Rows from block 12 of the audio encoder of a small encoder-decoder audio transcriber, named by matrix and row number. Each number is 50 + 10 x the weight over its row's rms, rounded and kept within 0 to 99. All counts start at 0. After the name is the row's rms in percent of the matrix's.
After each channel's rows are labels from the 100 clips, of 14848, where the channel reaches its highest value: "responds to" is what is common among them; "loudest band" is the band of the loudest frequency at the time of the peak. Only what is clearly more common there than usual is listed. The data: read English sentences (LibriTTS-R). In brackets: how many of the 100.
# c30: last pointwise conv (encoder.blocks.12.c3.0.weight, 384x384x1), inputs 308-383

c30.207 098:52 52 36 50 37 58 43 38 45 56 42 48 27 60 55 49 37 52 42 34 70 49 33 76 70 56 59 27 63 61 58 48 47 66 61 54 40 63 54 50 54 42 63 46 32 37 32 37 45 49 45 53 59 52 19 42 56 59 43 32 41 39 53 52 53 43 40 40 59 46 30 50 45 51 39 61
responds to: the word "she" (53)
loudest band: 2000 to 4000 Hz (56)

c30.50 106:53 39 59 37 52 44 48 56 60 51 59 39 58 57 51 54 62 71 56 49 45 44 26 40 54 46 55 41 54 54 56 52 52 29 32 74 59 45 60 71 53 57 36 52 43 61 55 65 55 41 59 50 27 50 38 44 53 55 43 44 52 71 51 60 56 48 61 50 49 60 54 40 55 40 54 47
responds to: the word "not" (32)
loudest band: 500 to 1000 Hz (34); 250 to 500 Hz (33)

c30.188 096:61 52 31 45 54 56 53 42 46 51 41 48 59 36 38 63 67 57 60 39 50 52 48 54 54 46 46 77 45 47 60 52 45 29 27 51 39 25 37 58 56 64 40 63 39 45 42 53 48 50 69 50 39 39 24 53 43 55 49 47 56 74 51 58 43 35 32 58 64 46 63 61 70 39 18 54
responds to: the word "it" (54); the word "was" (51)
loudest band: 250 to 500 Hz (51)

c30.177 095:52 52 35 22 45 65 72 48 36 45 61 50 54 69 43 52 41 36 47 36 60 49 54 59 67 41 66 47 56 41 56 72 49 57 58 67 55 47 43 54 78 54 44 50 49 42 45 37 64 50 41 51 43 54 58 66 64 72 58 46 56 43 68 37 45 49 60 54 60 44 45 34 49 57 43 64
responds to: the word "he" (39); the word "you" (36)
loudest band: 250 to 500 Hz (39)

c30.273 108:38 32 55 55 71 40 44 39 64 48 53 37 51 50 54 56 53 48 62 37 45 53 39 46 56 43 53 36 39 58 40 39 49 25 38 69 43 34 68 45 48 55 41 51 33 46 49 60 36 65 51 35 62 42 63 57 50 49 50 69 57 44 46 66 37 51 57 39 57 40 56 42 32 50 52 48
responds to: the word "he" (43)
loudest band: 250 to 500 Hz (33)

c30.380 107:51 52 61 29 49 35 85 60 57 63 59 67 44 54 57 52 46 50 37 35 59 54 49 49 43 46 38 47 67 47 57 29 71 39 39 53 57 53 71 41 43 73 71 39 52 46 64 57 54 57 52 51 40 36 53 58 53 54 50 42 45 57 59 59 44 69 36 47 55 64 58 44 55 36 54 40
responds to: the word "of" (68)
loudest band: 250 to 500 Hz (34)

c30.138 100:49 59 57 39 45 49 47 39 55 54 65 47 57 70 45 54 43 55 51 49 50 63 44 65 57 61 56 49 52 47 47 51 40 40 49 62 42 40 45 60 63 53 45 47 36 62 62 47 57 52 44 35 53 64 61 38 66 54 64 57 45 40 61 63 50 39 60 54 50 65 43 46 51 49 43 57
responds to: the word "my" (25)
loudest band: 500 to 1000 Hz (30)

c30.126 105:50 56 61 49 52 38 47 50 55 56 60 55 50 55 70 42 40 49 54 52 47 81 53 65 57 47 39 50 65 62 46 32 41 60 54 59 58 51 53 52 53 59 50 48 67 44 46 50 41 47 46 37 30 62 47 52 46 55 52 53 59 43 50 47 39 47 54 80 47 45 59 38 52 63 61 72
responds to: the word "was" (61); the word "it" (36)
loudest band: 250 to 500 Hz (33)

c30.379 107:41 46 71 55 65 36 54 47 53 61 44 82 41 62 61 60 51 41 50 72 40 38 38 59 49 54 46 44 73 54 51 47 49 52 36 55 63 63 62 60 37 60 83 59 55 57 68 57 58 59 56 60 44 37 53 49 48 47 37 49 39 48 54 40 47 37 47 49 39 36 36 56 45 52 47 35
responds to: the word "his" (28)
loudest band: 250 to 500 Hz (34); 500 to 1000 Hz (27)

c30.309 102:40 62 76 34 52 44 63 60 49 42 67 52 52 60 70 48 48 45 76 60 63 63 40 59 42 52 37 49 57 41 30 63 56 40 53 57 48 49 52 44 53 37 55 53 37 71 75 69 66 58 75 54 45 61 62 51 49 45 58 60 50 47 43 62 48 40 59 46 41 55 45 36 49 55 67 51
responds to: the word "had" (25)
loudest band: 500 to 1000 Hz (30)

c30.56 105:63 60 30 37 44 40 45 44 49 51 43 53 66 63 50 46 37 59 28 31 37 50 65 66 46 49 55 54 52 33 78 51 47 52 53 67 54 44 43 50 62 61 31 45 55 40 39 41 69 40 47 59 38 62 34 60 61 62 40 48 57 56 67 52 52 50 48 61 52 50 48 51 49 48 53 53
responds to: the word "he" (40); the word "you" (33)
loudest band: 250 to 500 Hz (42)

c30.308 099:59 44 30 70 51 55 59 31 48 36 56 41 41 46 44 63 68 39 60 47 61 48 50 42 31 65 32 56 45 58 36 39 39 50 33 45 71 36 46 51 43 53 45 45 66 49 48 51 42 52 60 50 47 43 40 45 31 66 51 44 49 46 48 53 62 45 46 50 59 64 39 62 61 49 35 46
responds to: voice: female (84)
loudest band: 4000 to 8000 Hz (30)

c30.127 091:56 46 52 54 43 62 46 44 35 51 46 53 57 64 41 46 49 52 62 58 44 39 39 45 42 46 48 56 54 49 61 73 60 61 48 55 41 50 40 44 38 48 49 52 48 74 44 43 36 52 41 55 48 39 41 50 56 58 64 55 30 69 54 60 48 44 34 44 44 40 55 51 40 51 39 33
responds to: the word "he" (38); the word "that" (34)
loudest band: 500 to 1000 Hz (28)

c30.120 103:45 61 41 33 44 59 57 55 66 63 40 53 37 30 25 48 41 41 34 46 38 47 51 52 46 55 52 44 43 50 57 39 44 36 32 49 44 46 46 44 49 62 47 35 48 56 44 56 62 60 54 56 55 48 36 32 54 37 68 44 67 36 49 42 34 45 57 56 46 46 62 38 45 56 49 64
responds to: the word "she" (58); the word "said" (27)
loudest band: 2000 to 4000 Hz (42)

c30.216 095:44 39 51 75 64 51 46 38 49 47 39 53 53 70 51 49 60 36 42 50 47 55 52 50 51 73 37 46 49 59 42 45 50 60 43 61 63 33 59 59 45 50 40 49 36 42 41 50 56 42 25 54 53 45 37 40 57 45 54 40 52 46 50 59 70 51 41 70 40 45 35 54 46 55 31 52
responds to: the word "to" (61)
loudest band: 250 to 500 Hz (31)

c30.26 095:37 30 60 47 69 45 49 45 69 47 46 56 51 47 52 47 47 49 68 46 38 49 34 44 45 47 36 52 48 65 48 33 49 47 39 78 72 53 74 47 44 60 29 69 56 40 46 55 58 27 36 44 40 45 59 49 53 54 58 51 29 58 58 65 56 57 57 49 45 59 53 51 34 56 57 40
responds to: the word "a" (50); the word "was" (45)
loudest band: 250 to 500 Hz (31)

c30.75 100:56 43 47 38 42 59 82 71 72 55 67 58 75 50 58 50 44 53 50 36 41 49 69 49 38 32 48 54 58 30 48 58 40 40 57 57 49 48 50 45 68 49 47 61 61 46 51 54 53 47 58 51 68 53 69 81 60 49 73 51 59 40 59 62 56 38 47 58 50 48 73 35 65 49 52 74
responds to: the word "was" (36); the word "his" (34)
loudest band: 250 to 500 Hz (43)

c30.19 095:50 51 30 72 53 27 44 54 55 40 54 50 49 54 39 65 48 31 52 58 51 41 52 47 59 44 45 66 52 46 46 55 32 51 68 39 41 48 44 53 49 31 37 37 65 64 58 44 45 57 48 54 55 37 41 65 59 48 52 41 48 56 47 49 74 65 46 54 48 57 40 70 46 42 43 60
responds to: the word "to" (66)
loudest band: 250 to 500 Hz (40)

c30.339 098:49 64 35 28 56 60 73 65 40 50 50 29 74 48 42 64 67 30 50 48 51 64 43 43 47 32 50 43 30 34 58 58 38 43 52 46 36 27 35 43 73 59 27 62 41 45 46 71 36 52 72 57 46 33 45 60 36 50 64 38 47 42 38 47 53 65 36 58 69 64 46 47 70 55 42 48
responds to: voice: female (85); the word "he" (42)
loudest band: 4000 to 8000 Hz (33)

c30.182 111:58 62 51 62 48 52 57 60 46 43 42 36 41 53 55 38 42 30 63 56 62 53 55 47 39 45 28 60 42 47 58 38 49 47 45 53 43 48 45 50 56 44 31 61 43 54 38 43 60 62 46 60 56 56 51 45 50 61 57 48 56 53 51 55 61 59 63 45 64 54 43 45 60 55 47 60
responds to: the word "his" (27); the word "is" (27)
loudest band: 4000 to 8000 Hz (39)

c30.193 102:61 40 61 49 46 50 37 68 62 53 53 55 41 51 47 46 50 49 32 40 48 48 50 59 48 47 52 44 55 46 57 44 61 53 36 51 51 37 50 50 33 72 31 57 44 76 50 44 40 33 42 49 55 58 64 49 46 63 46 55 34 47 47 55 43 53 48 30 57 58 37 78 44 50 40 58
responds to: the word "that" (37)
loudest band: 250 to 500 Hz (41)

c30.109 108:58 34 55 49 76 38 45 30 51 58 42 67 35 57 44 55 27 50 49 42 48 35 44 66 58 52 55 48 47 37 59 33 57 55 51 41 62 21 57 48 49 45 45 55 46 39 54 44 61 60 44 43 38 49 48 41 46 66 52 49 42 53 37 58 42 65 47 34 58 49 43 55 49 47 45 14
responds to: the word "a" (49); the word "was" (37)
loudest band: 250 to 500 Hz (45)

c30.354 105:52 37 53 70 50 46 43 44 51 62 33 32 38 65 46 38 54 34 39 45 41 52 42 41 46 72 31 41 50 43 49 37 71 52 52 60 45 62 77 50 30 68 40 38 46 72 45 34 51 34 26 44 53 36 33 48 52 58 53 56 43 50 63 38 51 72 45 43 37 54 37 60 44 51 23 35
responds to: the word "i" (60)
loudest band: 500 to 1000 Hz (27)

c30.243 108:33 53 47 59 53 51 43 34 38 45 52 53 46 61 40 74 55 40 46 50 49 52 36 54 59 56 65 47 60 46 44 52 40 58 56 67 40 50 47 66 75 50 46 48 28 36 52 55 76 59 45 50 53 61 48 57 69 48 42 45 49 39 58 61 53 53 48 78 51 51 57 47 52 64 50 60
responds to: the word "you" (32)
loudest band: 250 to 500 Hz (54)

c30.93 091:51 46 61 38 37 53 60 56 50 25 79 67 62 60 62 39 43 46 46 46 47 55 62 41 26 46 51 54 57 38 55 58 34 59 53 54 58 51 40 45 68 50 53 46 47 38 52 56 54 47 60 47 73 43 45 65 77 60 50 40 56 26 73 48 79 23 38 52 45 53 48 26 55 46 47 73
responds to: the word "but" (35)
loudest band: 500 to 1000 Hz (43)

c30.112 104:61 47 57 47 53 28 48 59 48 42 65 71 39 48 55 39 54 70 46 49 71 64 29 48 31 37 48 55 51 40 55 60 32 28 20 54 45 64 62 51 68 44 48 43 28 47 51 48 44 57 55 41 51 43 28 51 60 45 57 43 58 29 60 51 45 43 45 28 55 47 43 29 58 35 46 57
responds to: voice: female (79); the word "his" (27)
loudest band: 250 to 500 Hz (33)

c30.203 104:38 49 47 38 41 43 44 15 35 50 40 33 70 66 57 45 46 54 41 39 41 56 50 59 46 45 65 30 57 50 46 64 65 47 58 60 35 60 56 49 33 68 49 30 88 50 43 44 76 52 50 51 47 37 52 50 49 49 50 39 46 56 58 38 41 47 66 73 50 40 44 44 34 60 51 37
responds to: the word "had" (26)
loudest band: 250 to 500 Hz (50)

c30.88 098:38 46 32 74 65 53 45 48 33 47 56 48 55 60 64 64 57 42 57 53 53 60 51 65 62 69 63 32 53 45 49 64 44 56 58 63 40 56 31 57 52 52 53 50 32 39 44 47 42 41 43 67 62 51 28 50 74 49 36 55 40 64 75 61 58 23 32 47 53 31 51 42 40 46 30 41
responds to: the word "what" (28)
loudest band: 500 to 1000 Hz (35); 250 to 500 Hz (31)

c30.376 088:47 44 41 42 45 50 48 41 49 57 50 63 56 59 42 40 43 58 46 63 36 45 30 65 58 53 61 28 43 55 60 56 31 58 48 54 58 70 40 46 66 33 36 48 32 32 44 49 38 40 47 56 47 55 29 40 58 40 34 35 57 53 53 46 56 49 49 43 46 47 44 32 33 38 33 48
responds to: the word "she" (34)
loudest band: 2000 to 4000 Hz (34)

c30.298 111:44 54 58 32 40 43 40 51 51 31 52 49 68 65 53 38 51 44 38 53 48 65 47 56 48 52 41 38 66 50 53 47 68 42 47 69 37 43 60 59 46 71 49 39 47 57 45 40 41 36 44 64 67 54 41 74 61 59 45 61 44 47 60 60 53 42 55 46 61 59 40 52 44 59 34 51
responds to: the word "he" (39); the word "his" (36)
loudest band: 250 to 500 Hz (33)

c30.172 101:54 41 61 45 40 45 61 44 59 66 60 50 61 59 47 58 44 44 53 43 55 38 27 54 50 43 41 43 71 52 57 45 55 48 55 61 61 59 55 49 59 64 45 55 53 43 66 50 56 56 69 35 43 55 49 62 41 64 56 42 45 47 74 62 46 55 55 47 59 66 59 43 55 62 57 37
responds to: the word "was" (43); the word "not" (35); the word "his" (26)
loudest band: 250 to 500 Hz (40)

c30.219 108:67 53 34 59 54 48 50 43 46 77 53 44 43 45 53 48 41 41 48 59 58 57 55 53 45 52 49 56 42 52 56 40 48 33 35 57 46 60 56 50 32 59 50 44 52 55 58 29 57 62 48 69 52 43 47 44 47 61 47 52 55 72 58 53 55 56 67 39 53 31 41 60 54 45 52 33
responds to: the word "have" (29); the word "had" (27)
loudest band: 500 to 1000 Hz (27)

c30.86 101:45 50 45 32 38 52 32 52 41 51 64 49 59 51 49 43 50 61 47 47 47 51 53 57 50 52 54 44 52 29 62 59 46 55 59 58 51 41 40 47 49 53 53 43 56 35 45 51 52 44 46 49 47 44 46 46 70 55 47 49 42 43 53 58 52 42 41 69 54 47 41 49 60 45 45 46
responds to: the word "not" (26)
loudest band: 500 to 1000 Hz (35)

c30.228 107:36 50 38 71 62 44 40 26 28 53 41 55 34 65 41 77 70 60 48 34 50 50 65 70 75 75 52 67 51 57 42 37 35 46 42 48 35 61 38 60 45 44 50 33 73 47 43 51 53 68 41 46 60 29 62 47 51 44 32 37 53 51 65 39 48 52 40 51 50 51 43 63 47 59 50 42
responds to: the word "to" (75)
loudest band: 250 to 500 Hz (32)

c30.343 104:51 54 41 36 44 71 48 59 48 47 52 36 73 39 43 53 47 43 51 35 42 41 37 42 53 42 53 58 45 61 61 57 45 51 52 44 45 38 44 58 73 44 33 60 48 47 44 48 52 41 43 49 58 57 44 56 61 45 65 39 51 37 49 50 56 41 36 49 64 46 63 57 60 48 47 62
responds to: the word "she" (26)
loudest band: 2000 to 4000 Hz (28)

c30.157 104:55 40 56 32 35 33 66 55 47 29 51 44 45 67 50 57 43 52 59 56 49 33 40 51 50 45 57 56 53 38 59 59 49 46 34 56 44 38 64 63 50 40 49 51 71 56 56 48 57 40 65 64 51 32 53 53 45 49 58 45 62 56 54 61 39 44 66 52 53 49 48 46 54 43 65 59
responds to: the word "had" (38)
loudest band: 500 to 1000 Hz (36)

c30.266 109:50 50 57 46 46 38 40 52 76 36 56 39 54 37 41 58 35 57 55 35 48 45 37 37 36 59 40 35 45 54 53 47 71 49 42 64 43 31 77 43 46 66 52 40 23 29 54 40 51 67 54 41 53 52 30 73 57 47 54 58 44 65 51 53 54 61 35 41 45 48 55 49 46 40 45 48
responds to: the word "about" (26)
loudest band: 250 to 500 Hz (36); 500 to 1000 Hz (26)

c30.15 091:37 36 42 49 48 41 47 54 48 45 37 37 53 33 33 49 42 48 46 41 44 37 52 55 62 57 35 48 52 48 62 34 51 30 51 49 61 36 32 55 51 50 34 48 57 36 43 44 53 44 43 56 64 38 39 38 57 59 52 36 57 37 68 55 48 65 48 44 48 49 48 50 61 63 49 52
responds to: the word "said" (37)
loudest band: 4000 to 8000 Hz (46)

c30.21 098:55 44 39 39 56 55 47 53 64 43 57 44 64 45 50 56 34 57 56 34 61 56 49 45 40 50 46 67 56 57 70 46 42 53 47 49 53 42 50 37 70 47 27 54 55 44 44 52 41 28 55 52 30 53 41 44 47 62 71 40 43 59 46 36 56 53 56 54 71 78 61 53 51 36 45 64
responds to: the word "this" (26)
loudest band: 4000 to 8000 Hz (50)

c30.196 096:44 26 30 63 41 28 47 22 56 49 49 62 59 66 42 63 36 69 33 37 56 35 43 41 34 53 57 55 59 32 50 66 68 58 42 74 37 50 55 53 61 65 46 30 46 30 33 24 61 49 33 41 52 42 42 64 62 57 36 46 39 39 54 52 55 44 47 66 45 41 40 44 54 57 40 46
responds to: the word "you" (34)
loudest band: 250 to 500 Hz (54)

c30.44 095:66 52 30 50 55 49 56 54 46 39 54 55 43 51 50 67 59 33 54 62 65 58 41 49 49 50 62 58 59 54 62 58 56 17 53 60 42 67 37 56 51 65 60 42 53 52 53 47 40 68 46 78 70 50 25 33 64 60 42 48 47 63 58 56 58 52 52 38 57 34 42 56 68 46 52 54
responds to: the word "what" (44)
loudest band: 500 to 1000 Hz (29)

c30.121 094:66 37 39 52 56 46 44 48 52 42 42 49 41 64 57 47 64 38 56 47 45 46 40 64 50 47 51 43 49 45 49 51 41 29 29 53 49 43 35 41 45 54 57 44 51 48 58 56 47 52 62 54 67 36 48 37 57 54 45 50 45 62 52 51 37 45 68 41 52 45 48 37 64 46 58 46
responds to: the word "had" (25)
loudest band: 500 to 1000 Hz (27)

c30.331 103:45 50 45 41 44 53 56 61 37 48 54 72 52 46 39 58 42 47 36 40 51 48 67 53 54 45 50 51 52 47 72 53 38 57 31 59 54 31 41 49 69 47 45 48 52 52 62 42 42 53 54 45 48 54 41 53 54 44 44 51 51 35 53 41 61 55 51 55 51 38 49 58 67 51 46 63
responds to: voice: female (80)
loudest band: 250 to 500 Hz (44)

c30.247 104:55 41 61 76 78 63 75 55 43 65 26 52 77 52 57 68 88 42 56 58 36 77 32 65 54 48 29 55 49 55 37 63 35 34 48 59 51 68 44 58 48 57 53 48 53 59 49 70 38 44 58 64 56 50 51 59 53 45 44 44 23 68 49 49 55 39 52 71 51 52 52 81 58 56 45 34
responds to: the word "to" (74)
loudest band: 250 to 500 Hz (43)

c30.64 094:48 36 55 52 60 55 50 50 57 32 71 57 39 29 56 36 67 67 63 48 65 51 49 53 57 32 48 50 40 60 56 31 47 50 49 62 61 41 61 41 48 45 36 55 44 27 53 45 37 51 69 35 41 67 55 52 46 59 46 63 49 35 55 62 43 64 65 48 60 53 39 35 40 45 56 51
responds to: the word "was" (34)
loudest band: 250 to 500 Hz (53)

c30.192 102:51 36 44 60 32 43 39 47 54 40 42 45 61 43 46 66 43 53 31 47 39 33 49 60 42 37 69 34 57 41 65 57 60 53 54 58 41 52 42 59 52 56 35 53 51 38 35 26 44 40 39 40 50 38 46 43 52 52 52 57 40 46 56 38 51 47 41 52 41 30 41 38 47 60 43 40
responds to: the word "not" (33)
loudest band: 250 to 500 Hz (36)

c30.360 108:71 42 45 36 35 54 70 55 60 53 48 41 28 46 42 36 61 68 47 36 74 35 49 35 37 51 48 47 43 61 60 41 40 47 40 38 61 41 54 45 67 54 52 44 35 49 54 42 20 64 46 44 55 42 28 36 48 74 44 45 59 27 43 58 45 53 56 43 61 59 26 49 55 33 36 69
responds to: the word "this" (29)
loudest band: 4000 to 8000 Hz (52)

c30.11 095:60 42 37 33 33 55 35 50 40 50 52 50 50 41 50 40 45 64 36 45 71 57 52 61 55 36 61 48 58 54 62 60 45 47 45 46 50 43 45 56 66 52 38 43 45 26 38 38 31 59 48 48 36 53 26 40 63 54 51 45 58 30 70 49 54 26 48 35 60 35 40 28 56 50 40 47
responds to: the word "i" (44)
loudest band: 500 to 1000 Hz (31)

c30.236 097:53 46 19 45 66 55 51 39 43 42 54 42 59 32 24 53 55 49 41 25 45 41 25 36 40 56 40 54 41 30 58 65 67 28 54 63 51 36 45 49 69 55 49 49 37 33 40 44 79 39 43 63 56 54 42 33 56 62 46 39 50 54 52 40 44 57 35 57 64 64 55 55 64 57 48 64
responds to: voice: male (77)
loudest band: 4000 to 8000 Hz (33)

c30.349 108:59 54 44 42 40 44 90 54 48 61 51 50 63 64 29 38 44 45 34 40 57 22 47 45 56 41 74 45 39 51 62 55 43 43 32 52 51 41 39 59 71 39 53 31 42 47 64 53 54 55 52 54 51 18 43 44 57 46 48 51 65 38 50 47 52 53 49 59 63 48 52 39 40 38 49 43
responds to: voice: female (84); the word "his" (25)
loudest band: 250 to 500 Hz (38)

c30.222 102:63 43 77 33 47 40 58 54 74 26 72 64 39 60 61 40 41 60 57 53 39 53 45 38 29 49 35 32 49 27 55 50 55 32 57 54 43 51 46 35 41 43 61 62 46 65 71 61 42 55 51 43 49 64 55 66 48 53 55 58 56 55 56 77 41 46 46 41 51 48 58 40 57 54 63 55
responds to: the word "had" (26)
loudest band: 250 to 500 Hz (40)