python train.py --win_length=512 --encoder_depths=[18] --encoder_kernel_size=3 --encoder_stem="single" --fusion="cross_attention" --decoder_qk_norm=true --decoder_parallel_block=false --decoder_tie_embeddings=false --init="kaiming_normal" --learning_rate=0.0026 --eps=1e-06 --max_steps=3200 --epochs=52.4 --final_lr_fraction=0 --weight_decay=0.3
Rows from block 14 of the audio encoder of a small encoder-decoder audio transcriber, named by matrix and row number. Each number is 500 + 50 x the weight over its row's rms, rounded and kept within 0 to 999. All counts start at 0. Numbers have three digits each.
After each channel's rows are labels from the 100 clips, of 14848, where the channel reaches its highest value: "top examples" is what is common among them. Only what is clearly more common there than usual is listed. The data: read English sentences (LibriTTS-R). In brackets: how many of the 100.
# c30: last pointwise conv (encoder.blocks.14.c3.0.weight, 384x384x1), inputs 308-383

c30.11:523477523533517525504555418466398457508529452519486440548454536430459465490507458503463515462478474488513546494455439522411440427463420532485503449512536518477475525505492453406486590471437445432425487475383516540456535559543474
top examples: the word "she" (44)

c30.235:492499506493523555494524484483527580457418497466520481500526540552547528448452526475527447475487461497376540551527466515398463458462467357593457625447474478438445493512491414412485547513569480549461560512572479452590572536420531
top examples: voice: male (75)

c30.45:436465496530530441516546521565501430477477553472529488558616495504606458630511450512510430390519432471380484470540490520432484540491398526491464373491526560479475546509474502458568570569490521478501473514451495495468521506433508
top examples: the word "not" (38)

c30.29:460537508459500509471530459423423450450478569508411556477354601460516496327519454449500495480443477425496506463477460491684600490594584375495527459522480450541535471506512637587368561462539522484471429496442406503525460589424507
top examples: the word "had" (27)

c30.140:508525474472409556478505461500458422488502487558502539496515526458528423493467464509426519505472378387486552565546536494567475484512562366489434549568469510451513484515463513477368573546464539481437507475542567418442490577451515
top examples: the word "she" (27)

c30.103:439492505429386465481492533487592434583510547524543469537533437435520496504468493478460505466559463484543507508508513470470473473532494561435550360530408446508493521538495509450491484497524466470476463480529532503453466500517550
top examples: the word "now" (27)

c30.195:425435488521385534495488451439457540507566531430580626498452532459517449417452588458525599536485586497462534456552499502531513534563502600514493426494445531518452516549467522536468458462489472494507474513493500541579501626469345
top examples: the word "the" (76)

c30.132:545451452551515505440534507519483404439431542550482628471509438441547443466530430576401558490397357517480562469430602506582514480507579472434450410580522464505431477637476723522448524593437508456418433494540627541392450558497507
top examples: the word "she" (27)

c30.225:591542513486510414509496546566547475410482507490494532512460465548580444620607492612551450497489370518497462539467543488493542568513528518548456476541596564501515543540576569537462474506497527590533461563470445521354555459483543
top examples: voice: female (80)

c30.321:538447425496437562531519504449481501539601428525461545506493538502502446431459593529487530468473550555596506524623447362475495512591459616478489608516457486471444544481458464486506401525556496481479486501557452580557426529540378
top examples: voice: male (75)

c30.154:584501493438563524566568512461566418494430532606460462529537465553451485551473484392499465485472414376607481549433443486475550497493435490516455482540494462451484475511473349443554584521459472505481527482527551470478487409477498
top examples: voice: female (100)

c30.0:640476523549534510490459463452475531489580526567520470501541499517547485434515544477409608453503511454479458521369543494587514491485470505502497515544612508449539456499432450468497526449418463521503493440587466450480453513465503
top examples: the word "said" (26)

c30.89:399358381443400511487466444573493492486524451419441544443461505419513373503367523573474605503410471486506487442580501515571461502538483496362477407487457566427408511599486538493412469454481494558474520468447563559453521593491351
top examples: the word "and" (60)

c30.284:533436453501553543520524463451472397542466412482438488494501473535463398567419539499449524458479630524521481549448472397495459464556438462452333510536562457435394478522487439480497593466524501475492551462521532535547477409481492
top examples: voice: female (85)

c30.6:536508538523505511530507470567567448463407482532560510556485473509503459507524530512427476541459547472529490595421396538478557458547450443607449454483570546552551418526412557478482504504463473424490487525442521474483435444479491
top examples: the word "said" (34); the word "she" (25)

c30.202:540478461483370494470496473441460506565563429537455609540481448465478403473498531486480487516384563479572529498491518481467502502582470563476538474569495501496490421563485549530444439543535492523453484447582571477484481498549475
top examples: voice: male (74)

c30.227:532450434448367520503517446428554408574507469517407506516446490430511468503474560485432613504457513479480526572476538504516519513506530498531440410470489489476439485508472507517476377489381428477464411471482522500552358486390419
top examples: the word "and" (61); the word "his" (27)

c30.359:482461396462491536476564453453512454532523426461554539500467574483552465523450552531459593473539469490461577445547488527519454496507545464594351512492591541546411519519495541572439563513461498558455543483510489558472479572464480
top examples: the word "she" (27)

c30.21:532447419563502492467502570403467400568499480525508556547429520418515424490490444444444493386399455447438497534464431471630529555568509457431471388550596444610509446562471627582423625473464506472442506487429457556442484636528438
top examples: the word "she" (31)

c30.242:530482560524466467578456535567501510444414482513537500542498502481542498477537432481530496612468497434518538486477533549517532474580612439525503431473421487515496494557515431492477475498499471421512508567488555498426494502483538
top examples: the word "said" (44)

c30.336:454507540498513455472488494504442510483536574417563495498491525460492544392519503485526412381539491477326528521518367487472458517422389408559493490426508487563513553491467440555555530472567450539543485458390375485484495559439516
top examples: the word "was" (42)

c30.318:519541494456494473546596553477473396477456425522485475513537522492424477524526480533449393506479440430535487579461522478426561512586447472543421438525436463530515474516517515435475516503561473469515437494554532496536527438470482
top examples: voice: female (93)

c30.231:536521411520525538514498424524510437524507440493554505452615528538449479597521469525460512483501496532478545462448510489475460471383437524448466549563521535499466428517477463512461488530431575649507381455483592629449490438488425
top examples: voice: female (82)

c30.268:496549464536578519465542509547488456500481490574508474450648520504496482626522467502453556452562443451470505474475465605422445424467525438553477526512513507509416496616496481451499491575518468457451471514514586483454502446439542
top examples: voice: female (80)

c30.5:502514555558555540510454499454415505450559514486471481497472507531425570501497539414543445477412557492417391581588471500499544527451503528475545568479465468526542486389486526525475457415525486502563485472494412573554474522502490
top examples: the word "is" (33)

c30.55:466498519438515465448518503527481550487479502495587478508422489430413475457548479509488439424501548580451471529538440584413484549501435516497644495447426495513465477498534496485631604423528505484509435465406437496486497582434543
top examples: the word "of" (50); the word "was" (36)

c30.39:472480432435565482458553438447490585502489394479527471488518465545449414528485543485556484458453514526485495507538582482483496514522525490510462533542488575472505502490504572554508463505536514588410433494520502492534565476492431
top examples: the word "his" (25)

c30.358:518536478518508562432455546547427503466498471478506430455409497408458505485531540458465449375501422561357454459505457512436395599478392567480561444436426512508466496442457409482546579514520432458542478484417415459492475571505531
top examples: the word "the" (76)

c30.26:413445430469458454501507492500490426516528513535439440464501585518499473532524473454492463473452506520497441560441482457510478494568423500567434480452444482496386395450447545465520529502435471598441383437546508540504450454506489
top examples: voice: female (85)

c30.232:497495401496437579483509427431479436517484477532542740462441549437527426495481514529426551455469423490511566522555530458552485491510604534522400459580566496581435438543400707525383557554489522578408479370504528536426467560461383
top examples: the word "and" (60); the word "she" (29)

c30.1:453468456489507554503466426509424420546538440497526533525661502559510452503479456442506479446470510533476534536530583463456382474499497509488455492547436457533480493494465566448455472562393519484430424461523551488482447443526488
top examples: voice: female (89)

c30.296:469529527577443479463498505491441453534475502500393462524464462446496512485498397531496443492442381414471499453599439462648545520421420397395527510503524431541529499516471513588390615504454477545482440469488433541387529636481498
top examples: the word "was" (34); the word "she" (25)

c30.2:541481493503581465559483508535470507474469434491483495540579444545474538594483546419521528493473511494470468516403505510451556520411486391507450483469604507467530528513570513533526542551520449469496482517523556510568544454528530
top examples: the word "my" (25)

c30.325:513484408532461616519472477533548424567610494554423571493614551463451449553429515511438555510472687553522524574463566405427508493479469532510436544525529448543449483453446444524463371498422456540465386456578498599476446522459483
top examples: the word "said" (28)

c30.294:441532552467368536482502475480551487570534492503519523492446487529459484502573539438516358512476587520469459548459413521512496513568434550625526405430448428508461512465535451574465442396478442433491494482467530461412410524487544
top examples: the word "but" (26)

c30.218:450511471411332492474530343476581460435481500461437487459543577469513462466514527578487525397554478420457499477465557516538468459430536482557476387463511522485397519575502506491441512567463565509384383463475578520507456487348451
top examples: voice: female (81); the word "she" (25); the word "but" (25)

c30.41:445513562357372533555475459469446556449481448569498390486471504457349448501454493506499407545439529437511436532529508455523506515525565374512514491532375466414504468386528551539368520467502507459495510426471493298490504529575451
top examples: the word "you" (33)

c30.209:446462398475504604467436491505508465672652510428470552460488611510491448477443519411437535498478513609523512494516515567476530519434509557538467401465457421503453478412496475517509442460532440480451452513464500565510445582467528
top examples: the word "the" (77)